Rows from block 10 of the audio encoder, named by matrix and row number. Each number is 128 + 32 x the weight over its row's rms, rounded and kept within 0 to 255. All counts start at 0. Numbers have three digits each. After the name is the row's rms in percent of the matrix's.
# conv: width-5 conv, dilation 3 (encoder.blocks.10.conv.weight, 256x256x5), inputs 135-149, a 5 kernel for each
conv.122 105:144101115149108098139112123100114128122109126133143106108168096097136141041123131148156122139127095176238113126133116158077149124027097119121117117201154162145144118155122100144104143118191084091084130108164137153112108105086
conv.123 102:173127129141174157190145122127130099119124161123155165115108141181182134148151089099144132109119106059135157123089144107103176239104093124126125109140111123096086189104106090109119112184098055174189095069112114136121127138106
conv.124 098:154126154117153091116124047098088146124119070132124131127139096096112163110144111062188129072115125123155099165134077158097093114224124148115127113134094117178115119115148161089151143128142124112123120190164126140103125147133
conv.125 096:075132116157192135117156108170086162129104129149111117123160145156095114120110118115123149116135096107123123102089190120123167163136127158124107081153151122085075096164149156109130151166130165098140125075185124089120132157125
conv.126 100:104181093158054123161148099144106091117228090142073162148125134123192097149110118083137126125135181096159119127130135132124145151104107126089107160155125101201147152129145173036107117144067113164170153130062107092168119082148
conv.127 101:099158137109081107084170172125131156168130164092124143162178153129203211144180176115158101111130135105101125127113110194081124114132093126174105134138116143160120122160121123130137104113123131074146136127134081255061179113080
conv.128 092:174135167051167149109148185138146124117101173130117125142135196135116112138170092129123146103139143067109116126176122128132157111132118160126221117157157149119152138136139104086121129112127110129147171063138121115122063181077
conv.129 099:150142100061168140109114135167117120135113140160103163140153164114127174084108119099139121092103126133110109128160076167206152124087092148092125083100164126130136153117102174112144069164107163117165138146162141153110070157131
conv.130 095:132138167129143178111151118125150114115156116130137133124150189161180116144047104071220161118125107055105156145146103114089149131139084104141156170148139126100096083140167121165131103149153121171119163135227131134160136107136
conv.131 097:107159095152117134128117162126086109171129101148093161147154143118128161090150181175145158161148108104128099120166148161120067126141093129063229118165101166120153102157137131094110109079140106065098170089153098121164113168150
conv.132 109:173106093108144133117143202215164070121158206130136133131147139182145106171100147193083086126138108111080101137086176147124153075070104192154148140152201150113068186096132123137101150098099135169112181139018180121097129063112
conv.133 106:165187129143165104122085104104127122096115222117134124104123086085135102160127095091110000112110134141191122094099166073118152181126120111104154089106182152121072152141087122124033079138142144128082089132120050094095111064163
conv.134 090:133176082142205168116139149165112105164092124153148132123096115138105104129124095128175080123128168169137093130143139121132138112136160107129126123085164113121224075103139128035122050126100131196150153101086135183143106127128
conv.135 101:113121090215146157117054148157126151107149117119147126147147097117154082139104139076123107094087131117143131084074121101135144119176130106123156087068161149150202181124163117083122100164073167062106163166127151122144186092099
conv.136 107:136117163102156139139178113149172120116154104167095103096111136109119180115123060108095135122110092143245128198116120152069103082141093125138108128082122082123133123095122102101137130099054153112141151116106142125142129125142
conv.137 101:189121139157208102113078114104145150165112123116141089132149109098079152098128113152137116117128097125097117152176099097082104095129147069128119127145108142095088106149105121174100145110184171160117157143128122142112138108072
conv.138 094:146128149155092130133046220073118153125069119109151151156142158156131124165140137166104153135151115132152097125130153106160131123177157081145121134069142105163084133115148129165132182123119174142148130060116119133130126116172
conv.139 102:187095097167139159112122113153139165124171163145146093162147103171197102198112141109131161146146120095119171096150137137035141069116143163145060170128109152105163167119155142131164145110128148104107136138150149146183118081152
conv.140 105:125185106144130136108148122129152085127171018113152099115160153099104148141136122155102180137121183126067112139122141103142177092139083121117091193162123093094166136143130120120149147121145037198110152110100117120119149144109
conv.141 103:101103159124101133139092072050091119099153149110106141158186065151137138098143111102178156120154108098118118145109131148116146152143140151114112134147117173139114110097156145152078102146126112185122133136187117152103109143087
conv.142 085:165142061093090070124160104154127142120143137134111116117146130086126125111115177128126103110124156067135143131128161150112133122113142098027145162137117109137229141134146150138172173110103129191109074118090076117128080207152
conv.143 101:146116170056081136132101121143148129125154067114142148070186106118118127132130112141124106104133142158152147139115116097130184178131162125114181112090112133133096131124089111116159142094125155149141148108133124100114087096108
conv.144 097:182119079196126082135137160132130158165151115093142121146123108140119139092128140137179189208132157106113093129143218139172103121114087153125066162121140116085127125144130171180086111125123152155193107100118129185131114123152
conv.145 103:141125145145159145131052096151113095086103048112114131140110169187121094170059123048144180133112135143106097120128126131181172166115153143114093118103147141081135128110171089116112189160128109106087093033136110103096130110124
conv.146 095:119153108122131108088107119124082137146133104123123122142141087153134122171138145097105085168128162084131168103147080118068093137056113188087071128131142124125142117104096155196099102118103106169128115038127111129123065109088
conv.147 103:142140175188117127120162160146118097211139135112113097163085147115112152141098132088161081141145110173097178156103113142093129083118183111087130168120136103107100175074127084096165092119151152152061120113171123148121099143166
conv.148 110:134110188052115094110143132115179102109119132150087132127074099092115138075077156092130152130124138147150148124138053139111095103138087160144153123132152124136089113100175149143138117103148058121200126115098115132123108104123
conv.149 099:173110080131136115134207107173142077166134096130146135106111145111145142130150142111110141178091126101149109121125120124108138136114143150134115122113125084102131127071160199160130043149175132101137091108109123113126115083105
conv.150 108:114114162128146188172101128118113107107099125153113103107094086156096125114121115136161150109144105122178062126109133138184173137139136131061104136081141105116124164094132153088087156134112091155077255118089152075137118150178
conv.151 099:105113111106130105126109102124112114177169135147131113106119177134096074184172119096179137140140130103089124117076129145158180118123080131143093133130112103084177128133096128132152170158155178117112140171187134147165120135160
conv.152 106:089114141132125121108122112067186125182088140126110139179142104123142107101111133123139178139120086176078119164100119159112128118089150131117147114126127108068145117124118136165036120124086125068127115109149132145075178127162
conv.153 101:141081159239086134179133094096119180157120185094101093138108139155126063076132109101090105130105236055139161143162080117124149128102144096086049132069138107141095169148152174065127168167111182154171086112141154094157101128156
conv.154 098:103179060199057101112173130054131094104090079113132095083163074112151045111150092161136096097098255134172143132147135134090122126170079127126135140109129136108144076046162132139203120117143103195134105145109160129108135137127
conv.155 084:097128083178143083110035214110120113169114063169134255096126151119119100136128133104158104143166086085169113170111167115134146091085126150147118105123107146129119158074127102144126078061105076119137134083168159122131095124127
conv.156 098:119118110135168155132150120172157154150117135129102151096122110137158155158128117100099117149118106119115179137132098156122130084127171143184130146119151067135111159156133121116139133053140166047173146083172155194109061100201
conv.157 104:116117151105156116129109117145171120063229160162158078121143118091102171136093111146061152176183134094118128100110123103129141125107102116091133104086095154099178144128147101077083155135082163063101128068049153142135049113150
conv.158 106:118108069160125157106102178176134126052119184121142133146100139096094187157120143137099134097137120060107109076138082069154225087141157078157111086101111089100147139191144141180138172227083209153138136142122095096085115167090
conv.159 107:129087112127158171119136151143113119181106073110112121152144109141159052133159136120066108106123101147200097085138094161124121107072135101168104092076100089132147129095164112174145126113110104105122132152110175140085133152108
conv.160 088:133157118113027101173148120096129120162143181140112090128149138157110102142122143164116123116131165200099131160113097157130147149095130081094112138100119093138179143161129123093088138131109117186102170111172157140102143066124
conv.161 093:119109137135127104156136129140121125098165137139113139169146135116156109169128091111098103118127189068109126159102206103119129109171138125127018172135126100149109068106137087071086068149162125139090116219099173118129103096184
conv.162 102:144118088071165160195117049156107145090199154141129140111111142136192126112166144087140157147138114105096148125074180133112154156091127128084132136110130173119173100056096162091134136150131149151178113131174143138121122188191
conv.163 107:089164084160106154129127076121102170096139194105125077110129176158108119196142091105107126076157117126124159056085115165104140103148112142097104069168145122101142105137157141099150140181182144072133114136145116099057126244134
conv.164 097:135110126074130140156074122165197146145084162149142140156152144107140165132153125073101177117077138111064131154128135103135111157094119145148089137174098115121092155107129123111113100104108144113123152123156093112139109135117
conv.165 098:139153118113161104137106128100109102122046056080137105085088134131089056094092130107180127102131144164172095151132102137139117153145116124140073135112159137111122100090119192146117127114148099141119143151141164074124147117070
conv.166 089:131113157167119123123141209153085142171121195130105122140143138171081140159120139112208092183099099113099115170113154111140124148127150108134074150128131167166109137135128104143158158142106123172166173115124097105076138094109
conv.167 104:141114121123138124138078072078084135134079152138135123092108103158162127142132184132115149142089148126143114143138138135117104149089065175105079131147150145151098154118134096127161139098153155172130160180104146096119147106124
conv.168 094:146126147126171081175165086132142148122063133117100209145113126170164104161168181048096107115095102166120148120171147150091112174149072149129191131112144129132098156101134133194140111137148133126123096107118189142127130196164
conv.169 105:073131109116104145121129112117186135134113101147133096151067108124149127152105145162127170106121039255121113162122079163148134142146084113140169120193110119116145142138071174212120126141142124130139106069131155130146161136184
conv.170 106:120180098154162075131158157137100143219132101114057146173086109132120189151129161138181163114130097152064120128117153125121111186197124115186142116119118166180124125102120089047122104092156093144142050158111101163096119097080
conv.171 102:156062157165107139116150131154154058165154116125136096136132105170139100153102144171089078111162142116158114094136127112193147095049126134081088122094180108131133101123129166137154151153057130117142147153107131139145168117111
conv.172 100:172159055119129138101175195110164117198062128185100201139126129171107097110114100123143127158127114144146119141210120118120105088096205120082145100114135123165115111119133104058107129132108131107206103132192089093144069082201
conv.173 096:124134115158135105130159128056123124141063190115111067121104163130106015136100142137117145194104153161150102132094139108105098151098113108146101116068155158116087128114133105233153131131195155074134072182182082140138199206159
conv.174 105:130113148106110131128157232164114081195138150153128101153124126161066214132081119161162092128148035142105146142192108078077176094081095143156081110106130178143110120139153108163116114134092064188173074118171104138106106137130
conv.175 096:128141101134131090162154081137157126114030135163188076147144099146117161157146126138148135124160087114114080174134135065147144117173212165109133146066118158121126129103174138148095137055149180150101182169168206143118140158120
conv.176 101:107130127144110150116150152129111163114083156119144217140182119161079116219117116165142143128142149122129134136216101139168122145124173075171190123116141141162136128173157136039121164142121073149137102143132173159148195113102
conv.177 103:123151068167107125172148111134162130180087172132088083139124161139121170134124134091122124115119107117084146149091122126133086104179089181105138108100104109095095146089104145147101012123141162075130119133100186141191081135145
conv.178 094:141080255190118124155130212187160158080050164115139206099126158152146223165147106132122154155137115161181121147126156132175113117176207153160132174100122155137042126082124109100108147112117122120142117159097149160154096173094
conv.179 089:144152158098138147111117112118094160136137127116131091153104134128156096113133097141073094147102135215096141115126165161137116114111086104119115098103119131128153129103090102090137157102131142173159112070149158152135136092131
conv.180 099:153098179117148101178103111157201118087172106117120098139132134112135052192087135168175131099114108193109110136047138164121126141156148123159144137126127161104131157142105089105123155109118129134137087066116131084143153111149
conv.181 094:177158123098155113112132152133095106170163175125118099175126178109121124151109138122103140110088138127126110189077139113167121173122201134120055088156148166118134135134160166075162149150130196130088165112158116152163101097119
conv.182 108:122108130114109135115135103156170128111159156133160074147160132122112131102143106110139175103142194115133113164117118152105189105186075166150096164149168135123070146136141102103153100167155110112181145182088133130140146176104
conv.183 090:103156097122165135144140113106168094131154138139149007148134107116119165163130122130134154103146064099087116089108147124136119152152115141146176133139117128120149116131107145114136093082109105100187117037150136109073110131138
conv.184 105:146107081206135137117144145140138176076000110119113104145181140107107082115160174108093121155088172096094138122124097152124106115158149185129035110108121147129089154145124144094088119137159089149091128156142118127144127167153
conv.185 105:185100129125144206105132160106125087064084146089145139122131138115118107153103114103148059168103132113098169136092131146072184166102142141184111135110128124130170148111138161079179134206164091146118133134093133060121130087114
conv.186 102:151120121113125136121069067095096114117144160143119064148110150143150098093177102139160132131118105191083140106087123153128153103101107142119111134122094147127105101109122132147086151140219118087133162139124116137120126097183
conv.187 105:110149149110082108123125109182107092130092118107181126145175147075071092160157143076132136167132155140131088158092057124181125128071080123114111082175138138131100048134142140058193165126125101131127067195189114080143120113095
conv.188 104:133113182113164141101084122115055123078176116119115130107055087080137147125141146091130117155131166007143105116158143084168111095154190158136155135106158107149143084118145160120112111124139153155105092066147107157113075089139
conv.189 092:069172125142116115100131185136084123154119146150150122162128111154169156113166143145072140135123163109164081122119190152127140084101089103101116112132120121110097132139164187158102108106095118174057115118127137115144156068066
conv.190 103:097125180169133116144075165123083115172086162109130117127150106104120070161113147119137139120147118114097115144091183132157152065107140116160092162187156125172175145115144134145139132094089088152123094101178164137135157118130
conv.191 105:067037191096139161117144179144113095126127138142135168117090122062102120102183130073106111122109105120083133193109129121121112157163151113145139075142101130087089065134144155044109111160160150103115154153142110091124170114060
conv.192 104:090141167037130122114124098150139126101126157135146089123150088084111183089117136117111146159163103106059159145147093127115127071134130129163033096124146122160160106119148128143142139102102127096169085135155118115124125148068
conv.193 092:123080077131162076147168081119129148167170073118074066138142134156152087135117137124113136166096151092161115123164148135131100159071142139128146142133101116135138123113140135057115147142161145141169102137077226150086122123117
conv.194 095:117139131143166113130112123169137143073151106118132115155117156111106151136103116162077129072149108142111108161170137078125115103099143123107069121155147119113131157132104157177101183141184148179157179100154153165118085139182
conv.195 098:146123125209122135112163024131092106112121120114133154126122112135152171098138110071232156127184125120154119119172161146109141091109100125119169125136117134152145156152092120160200086126094127127185112118105162105175125122154
conv.196 108:149079183145095165127159114255104167142101149122152179156199181133137137255134134110091117120122188159143137153090120150121118128137105134084124091139103138065208073134152199091146123098138172099165052139188166142071055153082
conv.197 091:140146166134158107118132082127085159133074143145085100175139128160123078150184120193138172136133077094139141116134069120093120065115113140142108098145112126133202096134127123129152107150099116082106078107139115146125108082109
conv.198 101:153115141164135103069096173082119095100100121104068150159116060163149079114127116127141119100131197146143134086109131115100125121098117133108085112140140108096106135109138122157182100119106113132155162107071153142142164088133
conv.199 106:162083118116083177126149136109132139099113157131107181111130098136131133140142098146100109138124219130151184121109134145081147131145103122070103158153124154107150148114136119040172132155122109098104120136149181156148140128155
conv.200 104:121119156131190119134132096107118206108088151069128115110110101137085119132116111131138093135148120094121159114136118061052121091165085123143059100174103147117081174152130119111151077152156066106073124167144139159163132212171
conv.201 089:111147061061092146154098090058104151105103128120139144167144124149110139129123127191060112107126146151118142125129148123111169148167095116148152114073134148102205073107129119191179150102132062143130157097116098100136119118163
conv.202 091:115118159171194130105088197148149152156163130105140188157083186164116150125116162125106162118111089137115137128127156082139083172135156108096187152121136140156109149172101136118135179144126135146124142148157110173210088080151
conv.203 100:131122111134104145101117146127180196093093138100147189149114163067089121104149143144144175058119135145096105125147150144175098109114095127146194111110104146144091107145116105111092162124121110141129131218178150069079153131132