From a checkpoint of a small encoder-decoder audio transcriber.
Model: log mel input, encoder arch tdnn, encoder norm batchnorm, encoder depths [16], encoder widths [256], decoder layers 8, decoder activation quick_gelu.
Training: soap at rate 0.0034, 9900 steps.
Data: trained on read English sentences (LibriTTS-R), 15625 training examples, 40.6 epochs.
Rows from block 11 of the audio encoder of a small encoder-decoder audio transcriber, named by matrix and row number. Each number is 128 + 32 x the weight over its row's rms, rounded and kept within 0 to 255. All counts start at 0. After the name is the row's rms in percent of the matrix's.
After each channel's rows are labels from the 100 clips, of 14976, where the channel reaches its highest value: "strongest on" is what is common among them. Only what is clearly more common there than usual is listed. The data: read English sentences (LibriTTS-R).
# conv: pointwise conv (encoder.blocks.11.conv.weight, 256x256x1), inputs 86-171

conv.154 100 [121  88 122 155  97 205 171 135  92 150 138  84 123 103 107 106 126 133 105 129 120 156 126 123 116  75 160 126 130 111 103  30 148 129  81 104 106 169 153 111 215 144 132 108 151 117 102 110 139 158 109 112 144 167 136 134 154 155  67  47 106 130  71 112  86 115  74 147 122 133 107 150  93 179 136 139 153  66 140 134 102 130 133 116 183  78]
strongest on: the word "be"

conv.1 091 [118 162 157 138 104 113 180 190 135 123 126 108  68 117 155 136 196 156 117 116  85 126 100 171 171 125 120 129 153 161 178 110 146 149 105 133 155  93 101  87 117 113  77 136 142 151 133 100 207 129 111 103  84 202 156 167 184 110 173 106  71 147 184 117 101 146 154 104 151  85  49 121 137  93 159 133 158  85  92 104 118 111 116 152  90 116]
strongest on: the word "he"; the word "be"

conv.97 103 [142 107 143 130 109 115 105 155 108 109 137 150 125 115  60 149 156  93  78 151 162 120  89 133 173  96 148 202 164 173 166 101 118 120 153 120  72 126 130 165 204 141  70  85 165 143  66 191  93 119 158  51 154 189 112 137 125 132 129  98  83 169 156 170 133 119 198 191 190  72  89 106  90 134 148 206 176 169 108 132 142 136 106 147 106 120]
strongest on: the word "it"; the word "was"

conv.125 094 [134  86 140 108 111 190 131 185 119 136 157 144 109 107  32 133  86 140 180  57  99 151  59 156 115 121 127  92 188 174 124 142 125 153 133 154 123 115 102 134 100 140 220  43 115 135 110 159 128 137 111 178 150 117 138 116 158 173 160 118 114 152 140 173 113 124 191 110 144 131  87 119 157 116 129 159 136  83 146 111 136 103 189 148  97  99]
strongest on: the word "the"

conv.63 107 [143 137 124 107 139 146 109 138 149 138 165  73 102 128 148 135 180 158 103 121 171 143 107  97 206 106 144 167 116 146 175 110 149 110  94 183  58 129 107 134 126 127 143  95 175 139 137 131 131  90  80 159  81 118 163  98 140 139 130 101 169 143  68 126 132 106 226 135 102 116 132 121 103  86 157 154 119 101 159 144 154 200 141 158 144 117]
strongest on: the word "the"; the word "of"

conv.80 101 [ 83 114  99 102 116 117 111 167 160 133 131 141 122 113 112 169  78 131  96 134  85 173  96 172 149  70 116 227 152 112 164 118 100 137 165 129 106  80 133 122 126 141 147 149 127 163 114  92  96 102  79 129 147 100 149  78 129  91 108 122 113 126 182 107  70 160 158 101 155 152  86 120 115 166  86 184 108 108 158 114 114 134 137 111 149  98]
strongest on: the word "was"

conv.144 101 [131 120 135 163  94 143 114 122 120 100 105 117 168  76  99 210  93  94 122  88  49 164 151 128 132 102 191  79 142 150 150 141  76 122 190  84  97  90 153 165 140 149 146 200 130 216 124 151 112 107 118  84  80 124 177 174 164 113 151 143 141  90 162 111 105 123  67 111 144 133 126 149 132  82 148 129 149 137 139 135  94 108 127  46  88 123]
strongest on: the word "was"; the word "it"; the word "not"

conv.16 110 [ 96 155  60 170 134 129 142 135 149 109 124  63 153 129  81  83 122 122 109 143 128 145  94  97 172 140 150  72 146 125  64 111 142 115 102 120 102 147 139 108 185 117 112 127 132 165 135 149  77  89 143 122 134 105 177 208 115  64 187 120 120  96 169  56 128 161 115 127 197 140 116 100  76  45 117 144 116  91 153 172 103 110 116 154 126 149]
strongest on: the word "it"; the word "but"

conv.230 097 [145 150 105  95 185 181 138 170 140 159 116 115 132 118 164 168 116 149 102 128 149 142 120 226 125 126 156 156 125  99 124 116 122 122 134 121 135  78  77 101 108 182 162 147  68 134 156 105 124 122 119 127 202 103 160 139 152  91 107 133  96 115 112 160 147 101 165  96 159 176 130  34 116 164  98  46 148 109  99 161 108  91  89 164 136 217]
strongest on: the word "be"

conv.129 097 [139 129 147 160 156 121 126  94 171  94  80 128 118 169 213 142 114 102 141  90 108 149 120  81 176 162 127 145 136 122 152 143 134  93 135 102 145 133 143 126 132 143 134 175 202  33 129 139 114 105 143 197 126  86 171 106  88 113  71  87 188 102 127  97 123 175 144 176 151 133 126 122 115 125 123 121 104  70 104 127 133 183  95  97  58  79]
strongest on: the word "the"; the word "for"

conv.135 086 [ 94 168 128 140 180 140  98 167 139 126  96 183 162 142 137 119 117 105 123  93 192 135 122 183 143 146 174 113 158 182 156 144 147 113 162 118 167 130 170  76 142  86  92 132 157 149 121 107 205 174 176 187  91 148 165 139 154 111 146  81 127 149 113 139 139 149 146 177 104  82 151 115 110 173 187 138 149 173  94 117 132 186  64 108 110 128]
strongest on: the word "be"

conv.191 091 [140 141 159 144 109 177 116  96  69 178 149 111 107 220 116 137 138  60 169  88 107 148  52  84 157 146 143 105 133 134  98 183 125 166  79  48 155 155 137 120 141 153 113 148 132 138 163 141 130  81 134  97 105 124  67 138  94 157 143  89 136 125 125  96  80 183  92 147 129 143 123 112 131  91 115 177 161 100 164 131  92 119 136  81 139 129]
strongest on: the word "was"

conv.229 108 [117 112 144 129 110 118 124 104 132 112 133 120  89 108 114 152 152 108 125  97 131 149 130 158 194 130 128 149 132 177 103  74 149 127 113  83  62 118 127 105 160 172  84  95 106 130 192 106 145  73 145 150 116 164 162 118  95 121 109 152 101 140 208 104 125  85  77 195 152  78 144  84 112 128 175 168  99  96 137 158 101 142  98 169 159 173]
strongest on: the word "he"; the word "but"; the word "not"

conv.141 105 [149  97 115 145 107 131 148 130 154  94 147 131 136 132  80 106 109 185 116 124 141 122 124 150 163 140 126 174 153 117 122 184 140  96 181 127 119  54 126 135 202 187 137 155 136 128 133 136 132 123 100 121 132 187 143 107 132  70 134 112 135 122 109 140 148 137 163 170  56 133 135  68 109 176 110 158 146 147  67 111  63 169 161 149 173 108]
strongest on: the word "be"

conv.159 094 [171 107 142 102  82 139 142 112  95 115 145 170 111 122 148 126 126 114  98 130 180 156 126  83 106 147 116 171  57  91 106 171 135 127 126 106 110 126  95 132 135 116 117 126  74 152 121 126 103 141 184 157 154 145 137  97 130 170 133 122  67  56 140  85 113 179 125 132  65 173 166 176 195  67  91 117 116  64 139 117 120 148 153 111 166 170]
strongest on: the word "was"

conv.142 097 [162 124 128 120  95 117  82  97  99  97  98 132 140 128  85  98 124 149 136  97  50  94  97  98 118 119  60 101  77 116 165 152 151 134 112 111 132  42 158 156 133 121  94  90 112 162 167 152 151 136  99 108 177  79 107 122 116 179 136 139 117 134 191  86  77 114  89 117 111 158 129 160 124 127 144 122  95 111  74 141 171 106 154  87 178 172]
strongest on: the word "from"; the word "for"

conv.77 095 [173 153 110 126 147 127  92 110 127  89 150 152 150  75 162 173 136 109  84 114 141 158 137 121 113 161 147  97  85 106 122 149  91  94  77 139 159 124 120  99 108 164 130 168 123  98 130 130 120  91 157 122 154 110  86  73 101 128  77 159  91 168 102 159  92 141 103 162 117  62  83  89  98 149 151 128 131 160 187 166 138 110  90 127 112 169]
strongest on: the word "it"

conv.251 096 [121 120 154  92 194 109 125 118 159 121  80 122 156  88 104  85 164 227 140 160 122 193 126 106 138 100 140 158 123 188  80 158 115 166  50 134 142  94  88 172  91 117 100 140 171 148  73 192  60  66  32 187 150 136 129 133 132 148 147 100 186 114 141  64  77  84 106 121 126 159 144 117 105 128 115  27 143 138 117  92 127 126 176 134  93 113]
strongest on: the word "the"

conv.117 105 [101 143 114 114 103 173 119 109 117 152  98 172 120 148 142  90 175 124 111 109 172  95  63 116 158 113 155 140  95 135 114  97 158 170 143 188  97 133 113  93 143 138 164 187 171 184 105 193 139  55 153 175 102 149  68 142 120 151 124 106 190 132 110 146 111 134 166 153  93 104 137 104  70 177 112  83  94 102 127 129 127 160 136  78 151  59]
strongest on: the word "the"; the word "to"

conv.89 101 [168  95 173 108 140 180 116 105 121 108 127 145 101  77 168 127 134 177 126  61  95 122 159 128 133 112 152 164 164 106 139   6 111  62 133 126 126 161 143 132 255 158  94 129  98 167 107 160 132 111 164  68 157 118 118 117  82 160 118  70 122  95 157 122  76 123 158 130 103 135 124 155 127 108 140 128 156 115 133 102 150 130 142 123 120 132]
strongest on: the word "be"

conv.49 093 [183 101 145 124 116 150 127 127 149 125 149 158 117 146 120 101 130 112 162 120 125 140 146 126  96 169 120  72 158 139 140  99 155 129 105 124 137 129 157 159 130 119  91  89 142 158  95 119 166 141 102 104 119 167 144 122 107  79 125 144  68  92 127 121 123 103 148 134 161 157 121  83  45  67 149 148 141  65 130 135 114 115 135 133 219  65]
strongest on: the word "was"

conv.51 109 [140 141 178  82  93 113 101 192 129 109 139 123 133 114 111 138 158 145 150  80 130 120 118 145  84 117 122 124  90 122 120 132 168  46  97 118  97  95 109  97 106 128 107  87 117 134 162 146 106 194 109  92 128 143 105 118 127 161 159 179 140 135 146 150 162 172 144 130 109 124 162 159 161 112 108 110 130 190 130 101 125 133 119 177  98 163]
strongest on: the word "from"

conv.15 092 [ 98  96 144 134 149 128 169 150 118 112 136 125 109 160 152 164 102 118 130  89 168 192 148  89  91 182 120 101  98 148 141 165 147 171 148 103 147 158 130 175 147  60 127  94 128 133 106 120 170 102 229 110 142  71 176 152 179 133 175 135 123 112  89 144 193 121 106 127 143 205 118 147 119 116  98 133 103 129 112 147 133 168 144 180 108  44]
strongest on: the word "was"; the word "not"

conv.241 101 [124  91  66  92 115 147 161 138 109 127 118  99 121 124 110 168 173 126  63 189 126 133 130 138 158  98 132 102 102 128 166 113  96 105 117 158  87 119 136 173 129 106 160 123 115 148 107 123  70 114 174 130 207 128  67 149 115 173 148 131  91 179 124 134 132 126 158  87  93 131 116 184 166 150 154 131 167  75 127 122 168 140 165 149  77 141]
strongest on: the word "was"; the word "with"

conv.110 089 [ 78  85 140 128 185 153 135 143  77  81 120 145 108 190  78 156 104  51 125 139 125  77 133 138 182 137 140 105 169 102 152 136  85  76 145 143 170 110 144 125 153 112  73 123 124 110  93 107 139 194 162  86 116 132 174 115 157 171 170 113 169 152 149 139 127 140 109 173 153  75 111 144 124  92 149 160 116 136 120 147 170 128  13 138 144 130]
strongest on: the word "the"; the word "in"

conv.175 109 [120 131  54 111 145 112  97 139 100 150 116 105 102 134  76 175 193 145  89 158 132 112 112 154 125  92  88 200 158 141 163 137 137 126  80  90 159 152 123 141 142 120 114 133 133 114  78 149 158 158 215 107 151 141 135 121 144 164 118 150  95 213 110 101  51 117 143 136  58 119 108 136 115 157 156  82 128 170 136 199  98  87 114  73 145 121]
strongest on: the word "he"

conv.217 103 [168 121 162  93 113 135 140 153 148 105 104 171 115 136 178 172 110 123  94 131 193 161 124 161  72 142 126 127  94 112 119 127 148 138 106 100  95  79 149 141 128 178 158 148 101 108  94  83 130 171  80 130 156 186 125 125 141 163 131  97 118 114 197 131 183 136 134 157  91 200 141  81 103 149 135 156 151 197  56 136  66 193 113  97 108 109]
strongest on: the word "he"; the word "his"

conv.150 115 [115  93  99 177 122 172 109  95  95 139 131 123 152 136 136  86 110 156 144 147 127 127 123 119 134 125 159 115 129 124 128  99 115 141 129 136  82 149 134 139 155 106 165 218 131 108 169 184 106  74 144 146 159 152 168 141 139 127 108 181 128  56 111 133 190 107  56 123 163 126 109 160 154 122 109 120  86 145 132 150 121 109 104 148 145 132]
strongest on: the word "not"

conv.236 108 [131 151 145 151  99 124  89 158  66 167 131 125 105 154  88 104 176 173 155 112 128 126 100 150 116 201  84 134  89  98 140 103 164 140  96  74 110 100  92 130 121 113 104  83 120  98 144 134 124 109 145 136 117 120 128 135 125 114 104 151 159 121 188 141 147 130 157 129 103 130 140 100 143 172 183 125 108 122 155 175 142 174 107 109  74 118]
strongest on: the word "he"; the word "had"; the word "his"

conv.2 105 [122 116 132 158 174 102  72 112 130 146 102 125 117 112 126 185 153  95 121 144 127 137 130 149 147 131 178 126 207 112 141 110 111 129  66 154 223 146 196 180 144  49 148 115 128 160 115 128  97 132  77  97 132 103  97  96 169  76 117 178  95 172 182 181 207 156 117 137 109  81 123 128 105 137 117 118 117 145 201 196 134 142  88  92 158  94]
strongest on: the word "not"

conv.155 099 [101 134  82 164 142 138 100 130 106 127 136  72 103 162 153 116 122 164 120 130 166 134  83 159 195 119 144 188 151  73 115 135 157  99 115  95 148 127  86 141 132  42 117 207 154 101 173 129 116  81  85 167 123 136 131 129 146 163 116 146 150 111 108 115 160 151  25 154 178 105  97  70 124 170 131 152 120 141 106 144 116 191 148 117 136 152]
strongest on: the word "the"